Weights of a small audio captioner: decoder width 256.
Rows from block 5 of the text decoder of a small audio captioner, named by matrix and row number. Rows with one number belong to one neuron. Each number is 128 + 24 x the weight over its row's rms, rounded and kept within 0 to 255. All counts start at 0. Numbers have three digits each. After the name is the row's rms in percent of the matrix's.
After each neuron's rows are labels from the 100 texts, of 14976, where the neuron reaches its largest size: "fires on" is the input token at the peak. Only what is clearly more common there than usual is listed. The data: synthesized solo parts of chorales (CocoChorales).
# gate: MLP gate (decoder.blocks.5.mlp.gate.weight, 1024x256), inputs 0-63
# fc1: MLP up (decoder.blocks.5.mlp.fc1.weight, 1024x256), inputs 0-63
# fc2: MLP down (decoder.blocks.5.mlp.fc2.weight, 256x1024, transposed), outputs 0-63

gate.117 106:128128127196128130089128128128130128084128105103128180127128092067128127156158128132127129128153129154072145230127111158128164130061119124127133175128128128128170128129098128129075128128139129
fc1.117 103:128127197129128129128128168127091128130121128182137128128092130132128090128125126136127129131128178131070092090127144169123130146127127128119135129131128128177128128090088129121178128094116128
fc2.117 115:128137135128128139124127142102128125139128095141128131128081132127127124109124132129129116132134128147128117133199255123129124128128128127128128109128124151124126127128128128091128127125128127
fires on: "clarinet"; "horn"; "viola"; "saxophone"

gate.564 082:157126128090128168187129126128128079129131135144172118128128128128093128128128128188128169128106129133128128126129128139243129118134128129128126125128128126130128255134187128129128129071128123
fc1.564 070:112129097129125127129128127128130162128127117128128116128105065128192128145127127129127066157127128128127129128134128128128128128128127128137128098128129128128128132113128128127129129128127127
fc2.564 052:126128132127125123175129132127125130143129118148134128124129186126119125111134128138123126138138133128127089121144120123129129127124046132128137122128127122131129122122130128129119131129128136
fires on: "clarinet"; "trombone"

gate.502 096:156147125116155127075134128128157128130127128119149225128128127128128128128129115128127128129080128123128127152133129133147130191128131131142074122124129146127100128111105130128128128135255128
fc1.502 100:112129153127126128128115146127128128132029128144147129171094128128151128128185128135125129125128158137130126185128128130126215127110152135127130126123118125127130127127127127149126140129130125
fc2.502 088:124127120129134130113129127129127131127128134114159087130126143123139164128129128122129129120126129106127141135130128123129128128132128183107129123124123124127129133128127129130127130135146117
fires on: "g"

gate.265 086:128132130126144129123129129127214097128128123128178128128130131128146128129175127101121129118129149083131129155128179128128134125148129140128129129128128140137129128128128126127131037128128127
fc1.265 097:109119130109112126129154128128102128126129192127131128131130128052130135126088121126127101124127156125137127127126128250152128124128129065128129163129127114128130126100127142128246126131129120
fc2.265 086:130132128123113123129129128130128127134120125108162129097131130132125130109128131129119128128122117119118115128129124131116130107130088127127129114080135140131123181134127145119127130124164125
fires on: "4"; "3"

gate.755 085:128049126118128126125116126115130134128115134127074127122099125128101135121105129127129128126162128133143128128145126130130105056128147128152128128129162128093128144130134129129179128129013128
fc1.755 091:128120128127025128129127122132142128129130128130128151144127000126124128128053154056073133101130129128128128102142112120127127128131165130128127134129128126128128157129140241124129145138128129
fc2.755 090:086126129132125124181127130129034139130113250084128133129130133169134125047152130111120128128054127130125104128135124128130125128127129104139128127126129255122127120128128129134128129200123132
fires on: "d4"; "<end>"; "d5"

gate.648 090:128128197129127128143093123130128128128129128128127128099129127128129128129135128126124128122108128126129127101127128149131123128128128128127127128129127152127127138126130133127128114125167103
fc1.648 084:133116153127127137128182123127080128128130109127129121147091142128129128000144128146160128129128128085077218128066128127128128085128182116127126169180128129129145107128127203127136101129163104
fc2.648 056:127131132104122126123130131121135129127127137128144127126120142126139127129128137189130097255128115186115128130127132125131086133127125133146113130131199145126126128125134130123134125117124123
fires on: "g"

gate.532 122:130082121129126067054160132128139173120135172127129128125199147128102132130087128173128123128128190143102128129119102128128167138129135113128147177128175109149120144130133115178138110104131111
fc1.532 091:126150128130129128127128071129118127127228128128101128127079145105135118126105131128127113129108116124168105128132146128133119130128128129164140124124121128114128129127129138127128128136130129
fc2.532 130:115127126132128128129133130127127079126128212128122132129128024129122116131127126129129092095150102132128150129128082130069128159127129126131108120110128127102128128128092128129128128127099128
fires on: "#"

gate.599 097:212128026128128128099146059074136149128156129131104130127128158128126129128129128127159128091204109105122132128131112128131129077128076127153092127129115133127141125060131128129125127129129185
fc1.599 107:126125129130122167135176128128076127143122116128137122160126069124184120128084133130129128087127127129127064162126130118128126129125088149127128143132168129180197126130070128127126129080128122
fc2.599 100:126191183128130118122195129127124128105130132127129130122127129127130125141143147134175119135127127137126131123099127125132124131126129120118128129126125078131127128128128121127128067110115125
fires on: "c"

gate.423 095:129128145128127151103128145117143084128127159128122152118129128147127128120128128129130129118048150128171128160116127128128128157129128128128091128079168117129140123116128128128128128128128128
fc1.423 083:194165127128128102128128115128137114157191141127127125110128128128127139112059189157128111091127128128128128128148123145128077107128129102128136128085111128128128126124100085128128128157128128
fc2.423 053:125127130130122131135121129124130099116129125130129155127168141139129133118070133134128110129129130103093127127124129127110127132092135128128136128133123128129126131134130120128096113120129139
fires on: "c"; "f"

gate.291 099:128142115174128108159127128100170163126121128120128164128128127168139125128128128119128227126109087129128188128139131128107128138128127128129129135127133128128128129128128134128128130128128121
fc1.291 119:128125130095114128124102128044166128130128128128128122126065175108237110122220128127137116154122140128094130124129129069128127128128129128128128158128131129056128125128127110127128128104129128
fc2.291 096:138125129130145111128134125128133126129160129134126133126123116129128133137205128131140090129132127130130113131125063120129130127132128128124126130136126130176076130135132127118128130107128164
fires on: "d4"; "b3"

gate.86 088:125132128126130088125110123129122128094143126129129145149128117127127130148148128188129134255080128129140124098125123128128128127129199129126128129153128115132127128128155127105133109119128129
fc1.86 081:115128135044128113130164127110129125128128128127168128128110128099130127102132128127128128128152124128128173129178135127136131110096126128139126152125127180199128129078126130102128128128108107
fc2.86 071:130133157129130134129122128131128125135128121129118134133094132119151128129113102113123133125120190113146123139128128132126132120083091174140140173124132128125128128128115129093255132131133115
fires on: "4"; "5"

gate.277 102:110128146170031114141128108156126128130127128130014123129128128143125105126128105135126127147128128129024102123203131129119101128128176128138136125130203115103117129118127128137128081128128131
fc1.277 097:135136128037126129126091129120124130121132128150189129128127129128141139123126128180139165134126128080130126128127129129122129128150128127108132129128127094128128135155130128116127128095128117
fc2.277 131:130133133129128126122169138129127127128171129129126128127125129129129128137126138158135126126128128127127135137129126160130129130128129128123130159129126130127125127128130109059128125125131128
fires on: "flute"

gate.509 111:130143136125072128124148142076185134128128164052123127137128120119125090181128076129128160093125128169132128129187127129128130100131128044123131128091130125140128128100127127128128134119155082
fc1.509 129:127234128145128127127120133135128122093127103128157128192128127167128128147125128126100127113118141127137129129182104132128127128128128127128128079138124119119130147116128125129164125120138129
fc2.509 147:134092129130133133127076124157127125124127127143132125123128128111132161130122125130121196143139120079128134128130231060084128124109062131127128178127128131127130138181129128128132129100120127
fires on: "3"; "c4"; "d4"

gate.19 073:127128127126109128129128127168128128121178129129110127128130128172128128128128128128128096128129128162128128128128129159128128231128123128173109099126128129134129128128122128129133128128128219
fc1.19 073:129115127127128128128128127182129128128122128165141151128128128126129134128187145101127134113129126128129060047133127129066130127108128128128128128128128126124140091152141127128128140129127128
fc2.19 045:128128126123126123116130128140127151130128136113123063128129125126174124125134116127166129122123129127126119127126118133128126138127115126132133132128136125128131127126128132137125132130126122
fires on: "g"

gate.549 112:126117129128135120130128128111232128135131128136126125137136088133158040145123129119135130104149127127129149186129115127144128154124113149128040126129092129127129128120087076128123125136124131
fc1.549 117:128122129127124117141135106129119126182093103128137129086163126126120128127127128129213127127165190180125161171128128125128217126110128128126125129114128129129127069128128140127128088127130125
fc2.549 112:125160128128131138132127178129095116128122138113137165130129121161123126129128130115109134129132126124129136131143137146051129000133123078119162121125127127122128126125121127098120128126110115
fires on: "3"; "#"; "4"

gate.676 113:164124150121128128150133138132129091126132143128128149144128135130121116129126128130128128130128128110127126128146167134147125125118127128112127075127126128127129134129126123126043129110128128
fc1.676 134:122128128129126101131119122127127128156136093136178046175144129128129155129127112092129128118125129128127151129128104143178156128123127128112128130127123104195161128117127126157129129127129128
fc2.676 137:131129128127121131142131128131129130128123129131129129132130129129128127110131125125089132125124128137129099143114126128126127127111125123128158122126151128174131237197128127147078128130124128
fires on: "f"

gate.593 116:129100129161129115128000089152127128130100064119125134134128129131157113128128128128125127128212127133110128121243128157131159134156102137195184118128133128060108127122127140128128127127131128
fc1.593 113:138127176133128125120121138145127181193126127130127075127128102128128129128129128097149129211130129128126128126115130127128125130109164128138111128174131129128127126164129137131154125150127128
fc2.593 139:132129130120131124197129127130130126125132131078140164138151131126127155127128120128126127099133156124130130128126125129128105102167125130130158121127140127129094131128130128113131127128122130
fires on: "4"; "<end>"

gate.385 123:163190128128127129129127129123128130151114124121063140129140091129130076131126117068071143127129088127148129150128122164127142128128129101127133111139129110128128128117133126122122128128147108
fc1.385 127:128127132141127123128122165165133132130126130150127135107127126128116127133088111124128128128129165129128128127168134129102128139145125148177128117170128129123111117125150135099129122137128129
fc2.385 187:127108129151130130188111130162135124137130183173107129104126130117121136129134076136127124126129127127148188126144132100121181110129105147128128128127106127125103118125212132121153127128139125
fires on: "5"; "4"; "b4"; "b3"

gate.444 090:128127135123127145148130074128107116127128128127133127139128128084135128045125158098136128137127125114095102119129143128122112128103129130127124127116130130133127128128101129127120128130135128
fc1.444 108:126125146105196149129190122131124132128130129129170145128124155119128128128146128134128128149126128128126127128133187132130128128111127129126127133128126060127187129127094083137128127128127128
fc2.444 073:161122128128118229130125126131129128132147118123120131129126130123129184141140107125128140118123112128134128129038129129125130122130117124132130150128148126142131124140128128128146151035130126
fires on: ":"; "violin"; "d4"

gate.12 106:133162129076116070131133128125128115118125129128127127114133128130133152133127129130128128102128127129131149139128120130129129160129131081125157099126121124128130129121131123128101131105187117
fc1.12 104:127117101136054129193127148141130104142129132134128076134128128128126142128073203199131117131128128138127133126129130055146126130188183132130127166128150070129128080129135130126174128125129127
fc2.12 126:147105235133182127095127106123171130119131101134106111133103127125133128141122128175153129144178131139119133127151147132141135158133129118132129140204124235178129191138137126127134133112127128
fires on: "e4"; "4"; "b3"; "d4"

gate.171 114:158129128120128118083102134130128128127104129127091129129164175128127128129128125140090193137111126137129085129128142128128095132130102112129131127198144130082155127128196127123132123128127128
fc1.171 108:128127128126129125080056133128118180129129118152129124095116169110169131145138101109157128127127158118128127083128128126128124080132124137135116128128174137129099128142135131129144126136120132
fc2.171 120:191037153148127116131126127136132126124057043128129143173127133138132130131111155140083128127087127128108116129128120145130129127131129128167211128130130128127129128132129132118128128103212127
fires on: "5"; "a3"

gate.152 110:175128128186128128125130128127187084202128129128139127143128130199127128130129129133128131128128127129129128127089101130153131095127121129125179131136127127130129159114128127119129129115128035
fc1.152 118:013093127104118133104127119129177128137180119128133127126129128129127128125173095092129051128127129098128128128097126129127132127132128128130145125158131128142127123064126128128130128128128081
fc2.152 104:060130128147095130202081198130108131132135130166135127113135128127173107125148128052129122129058127069125127130126118075134124125048085140109134126064123080129128128137136131123130109132117063
fires on: "d4"; "4"; "d5"

gate.625 106:050116129129159128097126184167128124067129128160134129097126130126121132131128135129128128128205128126146119128126168121082091128148132132128129132127128133128128131136136128126136123127144127
fc1.625 110:113127128155127016133128084169066128146128128191128127128117094128127126139128126079128125148102126127141128128129090132128142128198111128130128127128124129093074128126122128128127134154127128
fc2.625 106:116131129138125132137130146128129128121145114128154128156131113128125124129129152128125139129129128128091127131117126126131121137126007123127128127128109128148129184132127128124122134128114128
fires on: "f"

gate.638 066:116071128129127128128129128128128128128126128129129128128146175092127090127128178129128128129123128142130100092128101164128129127125128128117151075129126128128147128128025128128128128128128129
fc1.638 068:128129128130135126129126127129128077126126154125203085167129135128129126128105129128126126126128126083081082189139126128129129126128129129128129127126128116128129127125128127088112129123128179
fc2.638 051:128121255128032130127132127128129128118129128157129131129128100138130120130104127136128130128128130129118124120126129126136075135125129129116119067140128125132130128128126150127127127126089128
fires on: "g"; "3"; "f3"; "g3"

gate.297 094:129127121125144128082071128128127128128128213123027093096129128128134129128115131124105130122138128080135189125128128126128139128128178128128128129127128128129129081135120147093128204127152127
fc1.297 085:128090138127131207121124126192161128129130125136151096127132143127129128126126127127128128128117128127128128125128126128129128093152128128128127117128209128137126127010119129129128127128128128
fc2.297 069:154129126125145124079126129131138120123126126000026131119141130122130086128116164128103136127137129128135127131122129129128130127127129128128133129130140140127124129134129127131131127086139129
fires on: "flute"; "g3"

gate.22 111:128130127072150129124153174129126121127127134167119112150127120128103123184124128130123127129112130130129057128126093144087200121002126101111143118125126124128150131128127132129128142128128122
fc1.22 105:126128120182129127126128127027128141117147168119131129128199126121130128128129119122179195084128128126128136128126127123178173118127128128137129135120132160135089127131129167128145128190127080
fc2.22 117:102130118125112116194132126130127141141115131110135036129131141122128131046135126127127128113074129126132064097126122117128123115130114131142128127121135110127161110127128135138152161184130129
fires on: "4"; "g4"; "5"; "d4"

gate.756 083:130102129128128127129128128146127165125127128144129128187128128045107120128084163127129127136128089126027128131133234129170128128128143127127090128129128128128129127129128127129111128129128129
fc1.756 084:131152128112128157128159127093132128206129128128128010128128115128129128128130125101128123054131138174127129128083124110128123128129127129128126125127116128128135062127128139095125128127128128
fc2.756 059:129119139128131255124240130128127126128122130111127133126125139125129129130127080128122126128113126124140130135134128130127139118129130129123130131056126129126124126120130128123128121134132125
fires on: "g"; "d"

gate.28 110:170128128081128129144126129125129128134113050131128168119137115104125180128128143130098174126128114172128108169128129126126088143198138151128110130108129128137129123129127131128125128130117091
fc1.28 138:127128130133132131131123167128100127158125122094062130127144136090148143128128128126126129131127114128122129151128128128128127131128107128125088127129119126127127128056160129123110057128125117
fc2.28 162:131127132136133105120127128128129133128191127126125121127125164127128128137128121129144128128130172128124124127125159131129215134131128126128129133146130129133100136130129128131232112036222128
fires on: "4"; "d4"; "d5"

gate.547 135:143127112128130121119129126127128141128097128123195128075128130105128129128112127129111127129129129129128127128129116176132119151128129128128120123079153129184038129076209128129128128128113128
fc1.547 123:126138050125129130104167129133148127128130116127109128174143131127130128199098129135161133125122087171128185128130133128130137045128116114126159129128129123126124128147130128124159087129127118
fc2.547 162:128225173129129127131127160128000129128129128129128138100128127193123115120128127129096129150131161115128081124128128128128141106115128129103247127129138122125170129128130131129129117102094132
fires on: "e4"; "4"

gate.11 082:105129127129128128149128127136171159130127127128126150128159127126128132128128127125130142127128128120135132128126095130131048128065128072128128193130128091130124128128106128099131128129129146
fc1.11 088:129128128103128128129122128128129128134128128127127128127128129128128128128129128101128128128119128082128128130127183129128128128128128128104128128128128128131128128128128128255128128128134126
fc2.11 037:124188125123123128130133135130126127132134129114136148088183170126124166111129136127108124130121115127124127130134105123124128127129132132135135108126131126125122134127135105127124109133127131
fires on: "e4"; "a"; "4"; "3"

gate.372 106:128117128137121105144153127175155128127082119128134130138128127170120164129129127128129128125129128162129130127128095160077129128029132122130111129113070129111129127128128128128117130128128129
fc1.372 117:129128097132127083128135116128128127124140128130128129128132118137127129128126130135125127176104127242126130128115048178135124178128129095128128186128124126129079133102148143128129128122142115
fc2.372 131:135094131129136128102129120128133148130136109201124049132121129070131132139114132163136129125129145133130133124107136112130131131128134130130128155151128134211110128130174118130128132119130127
fires on: "c"; "e4"

gate.100 083:129091104068128128127128139128130128128128197139128128156156121152128128073127128144128129128131128129015236118128132128102055243103127129128110128129103128127128128128128132150128128098146128
fc1.100 072:128042128128133127128162110126171129129075130128114126163149088128128129130185126128128127158128128128128128129126129132126126129128128121128127130102130128129114129134129128127128128128155162
fc2.100 048:101128126137128130131122127130112126137128128112129125128122127127136130126134128099074127129113135128132126129130125128127128150128126127129129126126114128120128134128125129128125128129141125
fires on: "flute"; "clarinet"; "a"

gate.541 099:152103131128104136129115129130128128131052125174182128128145098128128126135128150125137113134128185126115128128129125126128129126127127212127125144125130091121128129133112129125098138127130127
fc1.541 121:127124128128127129127175127121127123123129140153141115093072127124131129157171125081108130128128109119130130168135128128129151118129125130128173102182130136129154128127128209128206128124127125
fc2.541 133:125147128126126136123126132127128129128126144127128111242129129132128127126136088107152118127127160127201126125080122128132118126129128124132126127063129129128129127131106123129127124128113128
fires on: ":"; "4"; "f4"

gate.363 121:129128075145128122159095128113128103127128129078128129128128126136127127129126128105139148142128127139127176068136128134253113133128128125128128128125127128127114127128128126128127127130126130
fc1.363 101:128113127151124128131128034128102125127149128133141091128128121131128136111132127046128130121141105129128132092128129129128127129128128094128150130128124156104128125130128133128038128167161166
fc2.363 105:125085128164130083129121128178128138135132128064124131132121128127128130131129128122132114121110128127128132127178128128129215119128127107129117130128124116124128000093161150126131118129234178
fires on: "d4"; "3"; "c3"

gate.81 152:127128130133113088058127128129128130128140130127173128118072128141151113097129131128113075134128128132106127128128067127128143180128237118127099128136128147127124128095113124128131129127200132
fc1.81 161:091131091125220187081126129129123126128134119164118150133155127096110128128121124128118182128128171138135192127136129129128127079152127170191129140129129116127133110165129133160128085119119130
fc2.81 217:127128129127184101056129147105090127112133240128118128128127126142127125164069129129134088130129159129128128125128127147123128130129171120124160130127128128103128129127122123127128097127130128
fires on: "e4"

gate.504 090:128128152139154127128128128158128105135128128127148128172185128136128184049128127128128152127109154128128104128129094128162129128130129128126128128109128128129128052128128128128127217128128127
fc1.504 063:076128127126126104130127128129127090171100130127141127127128128086126131128128126128128128128127128191130122128126127128042128125182165129124128128126128057130128144131166128129148110129129127
fc2.504 053:020127131217122131128123130123123130128123120126130126134127132136141118110125130116123130132126136128122121127132128131130128135129126123126104124128130000127107187124123128066125130135130132
fires on: "c"; "d"

gate.365 101:167130127127127220140130138124165129128176128127079129137159130128128127092141127105073135111195127128128129129127126130130128168128124128124128132128129125129097127128129129125128127081128145
fc1.365 122:128186129128181130127082149188130193129126073129129130128128124130128073115089129128143128129128118129128120110134129138128128127130128128130128061129018114128123132128128132127146128128128135
fc2.365 090:128130136099124131129124130255129076127127181223129128126129133127132128133120179134136118126139128175127170131122156126126125129127124128128123133128127127076130128133129129098130135089129153
fires on: "clarinet"; "horn"

gate.269 074:149128138101132088128159128128131106149127110126126129128128154127128127129129159156129127125140126190130140129140128127065104128130129127134097065125130129129128139124128091128127128130128126
fc1.269 090:170017098129148162134126115128142088147090125127128132117130173128129128120128133127062128128128067117135128130133128138131153128126155123093128120128126127120128108126153128116127126186129133
fc2.269 071:130150132060130130123130126128120113126114123141131125055140111112018128144129167129128130112184123125128255211130125128128132076128128129125136129111130124134108127118127118115124163114118125
fires on: "5"

gate.687 083:127119128117128100128082128128181129128144128128155194128136128128128129127129128127128128127128128122127121127145128127128128128003128128129128128126129095081128129128128131129153165233125129
fc1.687 080:156119127129166129128128042127130123127128128188128128128129128128128139128127185141130060128128130128129099129128128170132175128126128127129128132130128131148111176145129128127128133129128142
fc2.687 038:126149099142065156112133127081133124133215122163127127142128128129067127035129123127129128129128127128013131130133127129126128127103132136118124121123129130128126138121125122132132134128135126
fires on: "g"; "c"; "4"

gate.466 081:128126112128128106128127128129118128128129127117128085127169165126130129128131127056125133050128128128148127128127130128126028129255128128123202097129128128128129128125084177128128127128239129
fc1.466 079:131128130130128125130128128127128119129155128130127111127126128130110130079128129133128128128128163127169128128129154128156128089127140128128128110129116137054128127128128127128128126126127102
fc2.466 070:108126129126130129128120132142163124128128130120124149128127129207130128135154128118128126130129122128132129127044132127124126128127130101129128123129126130124139124106128127125127123037126124
fires on: "flute"; "viola"; "e4"; "oboe"

gate.576 096:154127132129128091112130130126128129117127170119123075218128132128157171124153058128128139113128126127128129137133073132128171123133109140128128128092130129128154125118135128141131153126129126
fc1.576 105:129127138127128195212137116126126124127128174136127129145128129128152101127128154125127130128128128130155128122078136127128126126124145128128128129125128126143134128128047148129125129127109128
fc2.576 081:127128137124191125122193126133117127130132129117133129128128128131128128129127099132122129133127128151127126128160127130126153128131128102128135105127255132135126134126114128122128126128049133
fires on: "clarinet"

gate.727 122:128113142131127103119169106127127127129207134147185104127119199155076148128127107130130133128123142127127122128128045129127131117125157131127146127128128222133127128127127128128129129128114132
fc1.727 132:132127151128128131128128127128132115128106128127150175092150124145128125128129128126129182009129128127128108158142130081139128106129106127129129173111123152128134129072128132127126128122124129
fc2.727 143:127131105125132125132027194129132128118132134171129138128138129128121128132122127129134126121119138126128128130115228121087119126125129138125128170126129124121129129157128134128129125135128118
fires on: "a4"; "3"; "f3"; "5"

gate.387 113:128126124128098113128126156127133128129118128125095126067128211128128129129130126132116118128128167192128132153132128129159128129128072191129127127134128129129128073124151052169128128141140150
fc1.387 097:128092129128128040128125155126122125108128127116096179132128127118119126190129127128128129129141088127129179153130129129127150127128128128128128127139127130127128129207131127128128128129166129
fc2.387 077:132129116128128141131087127129147120126128125125125136131128129126130201145127127121113127127126126104126124136126125130128128129098127129129127128128100122113129231131150129126121130126128130
fires on: "flute"

gate.698 089:122102128128130130132128129130126126152127132073128128128128128168126130128128130158147112128096128129091128128128128121114108128129130145128128128138129128110129122005127130128100128134180082
fc1.698 084:127134134126128127101122128128128127128226229130172129131092113099128131131069083123128128126125128120128128129128121128132128128131123093130158129154139129135128128128128128126168126129126128
fc2.698 078:126131128126128126130133114113132127133128131166109118137134115127127125130130128129159122117128131137127137127122127131132113121124125130135129147124128163128130115128091116128128137129128122
fires on: "clarinet"; "viola"; "f3"; "g4"

gate.45 134:128055137113128132130125092125126140130190119113076128153125100127128119104144097087125129126189122115131089118130129156126185095133126127139122133130165140168136129111132129139127103187082136
fc1.45 134:116150152137174126127138127112108126129129128131220128194128123128123141128151126130129075076116122192114126123127088107109098116153166126128128133089177040129138135128109193130128131132125128
fc2.45 214:128112208058131132128166052129127128128122128127128128128158094129128088101129129126128130147169123128117116108134101129135069127128130126128129040144138176128125129121116131128124127123085131
fires on: ":"; "<end>"; "f3"; "d3"

gate.692 092:128128128114160129127132128127118123127128174128128128192128128129170128128126127099129124094089120116133135127128121144129099131096243128125145127129123116124127122088126208138128118112126130
fc1.692 093:128128070124128127054129100127128126123128140128127161129128172124173177137127127127128128132129127128128122127061129130127124124128089120128127061144100128122128127115128129122166068129127127
fc2.692 106:131126122143139127127135130125126132135125128126121122128125136143128129086130122124124130128104128133133134063129130135125179128126157127101136135125185097129125127126128129151142127138134133
fires on: "4"; ":"

gate.394 130:128118128138166103091124129128113128188126127128128129129129128126128108118129128083127127103195127150125089064136128128127129136130128128128065127134140135103128126123127144088126128129128128
fc1.394 151:059127129145137128066091155128113128220127130129129097128128128130212126128128131117126127205163128130124079128134128128129114225130128129128055123150128128126129123114127183128127086129128116
fc2.394 177:128085129126128128128117122128130129129089108123135092186128129127128130128128125090128152128128126127129129128127144091123128126135113129135129088123215127131129134129130128130130128165128129
fires on: ":"; "4"; "3"; "f3"

gate.84 090:128130129089127128129129187138126130081127138128128128091154131063164166128127128129105128127127129194128114129128107161126131135152223128153129110079128126183128128105129127128094140130153128
fc1.84 087:128127111123129129127127128128129158116129132131125128128126126127129128129133137128128128128120014127126154128129140098128126255127018128100126096129064124138128129064127181128129127112126120
fc2.84 086:186146127129129126127126129138084129035128129140121162083129126133129129131121129126120123124165130088150131125128142129131129128130120130127126128133126126126128120128137141128138122106128127
fires on: "3"; "4"

gate.695 105:205128130128069137151124127126128130134127128071088127127126131201130129086149129128248126118130126128133127128124127126130143100128136130128129153127209129128128128127124128128129130127128131
fc1.695 104:122130137128128138131149128128127128130123128102127147132162103133129024123128128121127128131128097127127127129143128127127127129081130050128130127131102126128129129127126151127083127111127127
fc2.695 092:131133131130122128125068132141102128125186132130127128129125128131129131129126141098212120130113130107108129145119098130128117186132123126124130215128133124159127128129131128112128125103145127
fires on: "a4"; "e4"; "f4"

gate.391 070:118114128148128128050130128191141102138129128127128018128096159128127129116142127171128126128127127128128127128128127129164128128091192127130094128127159127225124129128169126129071129128129250
fc1.391 079:128129089128126127127124129128130086128129126184128055128129099129131129128139127128128073133127149146128127121128128129134128062125128117127121143128118131129128127128146127129128078128128148
fc2.391 038:128127112127126135132123127127134127132106119130118130132131130127147127125129134115130127120138118120145129123138135209138120127126119128130120125133127121127129120122137139124127124126037129
fires on: "g"; "3"; "f3"

gate.442 094:128128096128157052129073097160128125090134150012128128128129104132121130079127128131130116133127147237128128125104127128127128129127131088110128142127128127129129072139124145140129128127128180
fc1.442 090:137129130123128127128130110127086130126127129127154056031128128090138138176134139126128131128095083128125108128128153129129127187128169128129132168125129127094128158126128128129130130121128116
fc2.442 072:114103114126130120130127119126128145086130171124136124128116119127127128135094103128158127128099143122118122133118129124107123128129128111147101144127127129151129140128127129139129136128127127
fires on: "a4"

gate.411 086:130128127126129140094129129130127128126140129129126152125128130128127130149127127129118126130128129128129125055126126130093132065119128128151129158127129127130128125130142125099149129127114135
fc1.411 094:129134059131128099125127129129102128109167128129128127125126092079148129128143128129096128144127062129143151059127114129128128128129068128097129126128152126129255158128119129129128209098129129
fc2.411 071:127125148126137126125129136133125118120136133104064128127116132091070133145129141175177127128127119097192129151123128108123126125129101132112132130095108127128069177125146122098129116072127167
fires on: "#"

gate.474 089:098128210156143163128100115127132149135130127127163117118128128128129129128128126112128128127108129126069124085130130128128119137127126128201128125190143130126128150145137129126128142128141125
fc1.474 083:128165128157128129128142129130127157129125114061128128179128128129115146128128128112130128140127132129177128108203092128128135127129129127130128079128181128128123127095162125128173128130129128
fc2.474 062:113169128130131131171139125150106118128130130107126124125141126129105128137136126112080136126129125113138133157138088137000130115132128123087159115125125128127188127100116041129120115141128124
fires on: "e4"; "g3"; "e5"

gate.538 102:157123128128124112128195108131127118127139129128128129129123129108155128127128128140130126131098127129084128111166130128139122155099128119122152128128126076128131128128127115127127129126128127
fc1.538 104:129143127093127129127143128095138130128129127127024143107128128128127129131128135115128131127127065012128127129134060163128180136129127128047128127128120129129129182128130141124129132088173106
fc2.538 115:129126130088128127124128128128129140131130150129126126127127113131127128127128131128156129128131126128123129126112129129132125131214127127131122128141130140130127218135127129130128129122122133
fires on: "5"; "a4"; "c5"

gate.544 098:168127083128129109076193124130121128067149128101129128127128128128129126130128128128127130128128128128127130113128205127128095128126127101129124129129149066096126132128128128128128128120127128
fc1.544 095:127152145159128129130130129127128125128128128128122112133128133085128115129132128130047124198125128127062141129189127123129140205126122128128089128126048126128189227124124130136130130094100128
fc2.544 074:129127112179130125131125142130127134129128128111115131123127131125121108123159081122109132071114255121132147121115129121125136129095128132130223127069136123121128156129129073144130090129131175
fires on: "flute"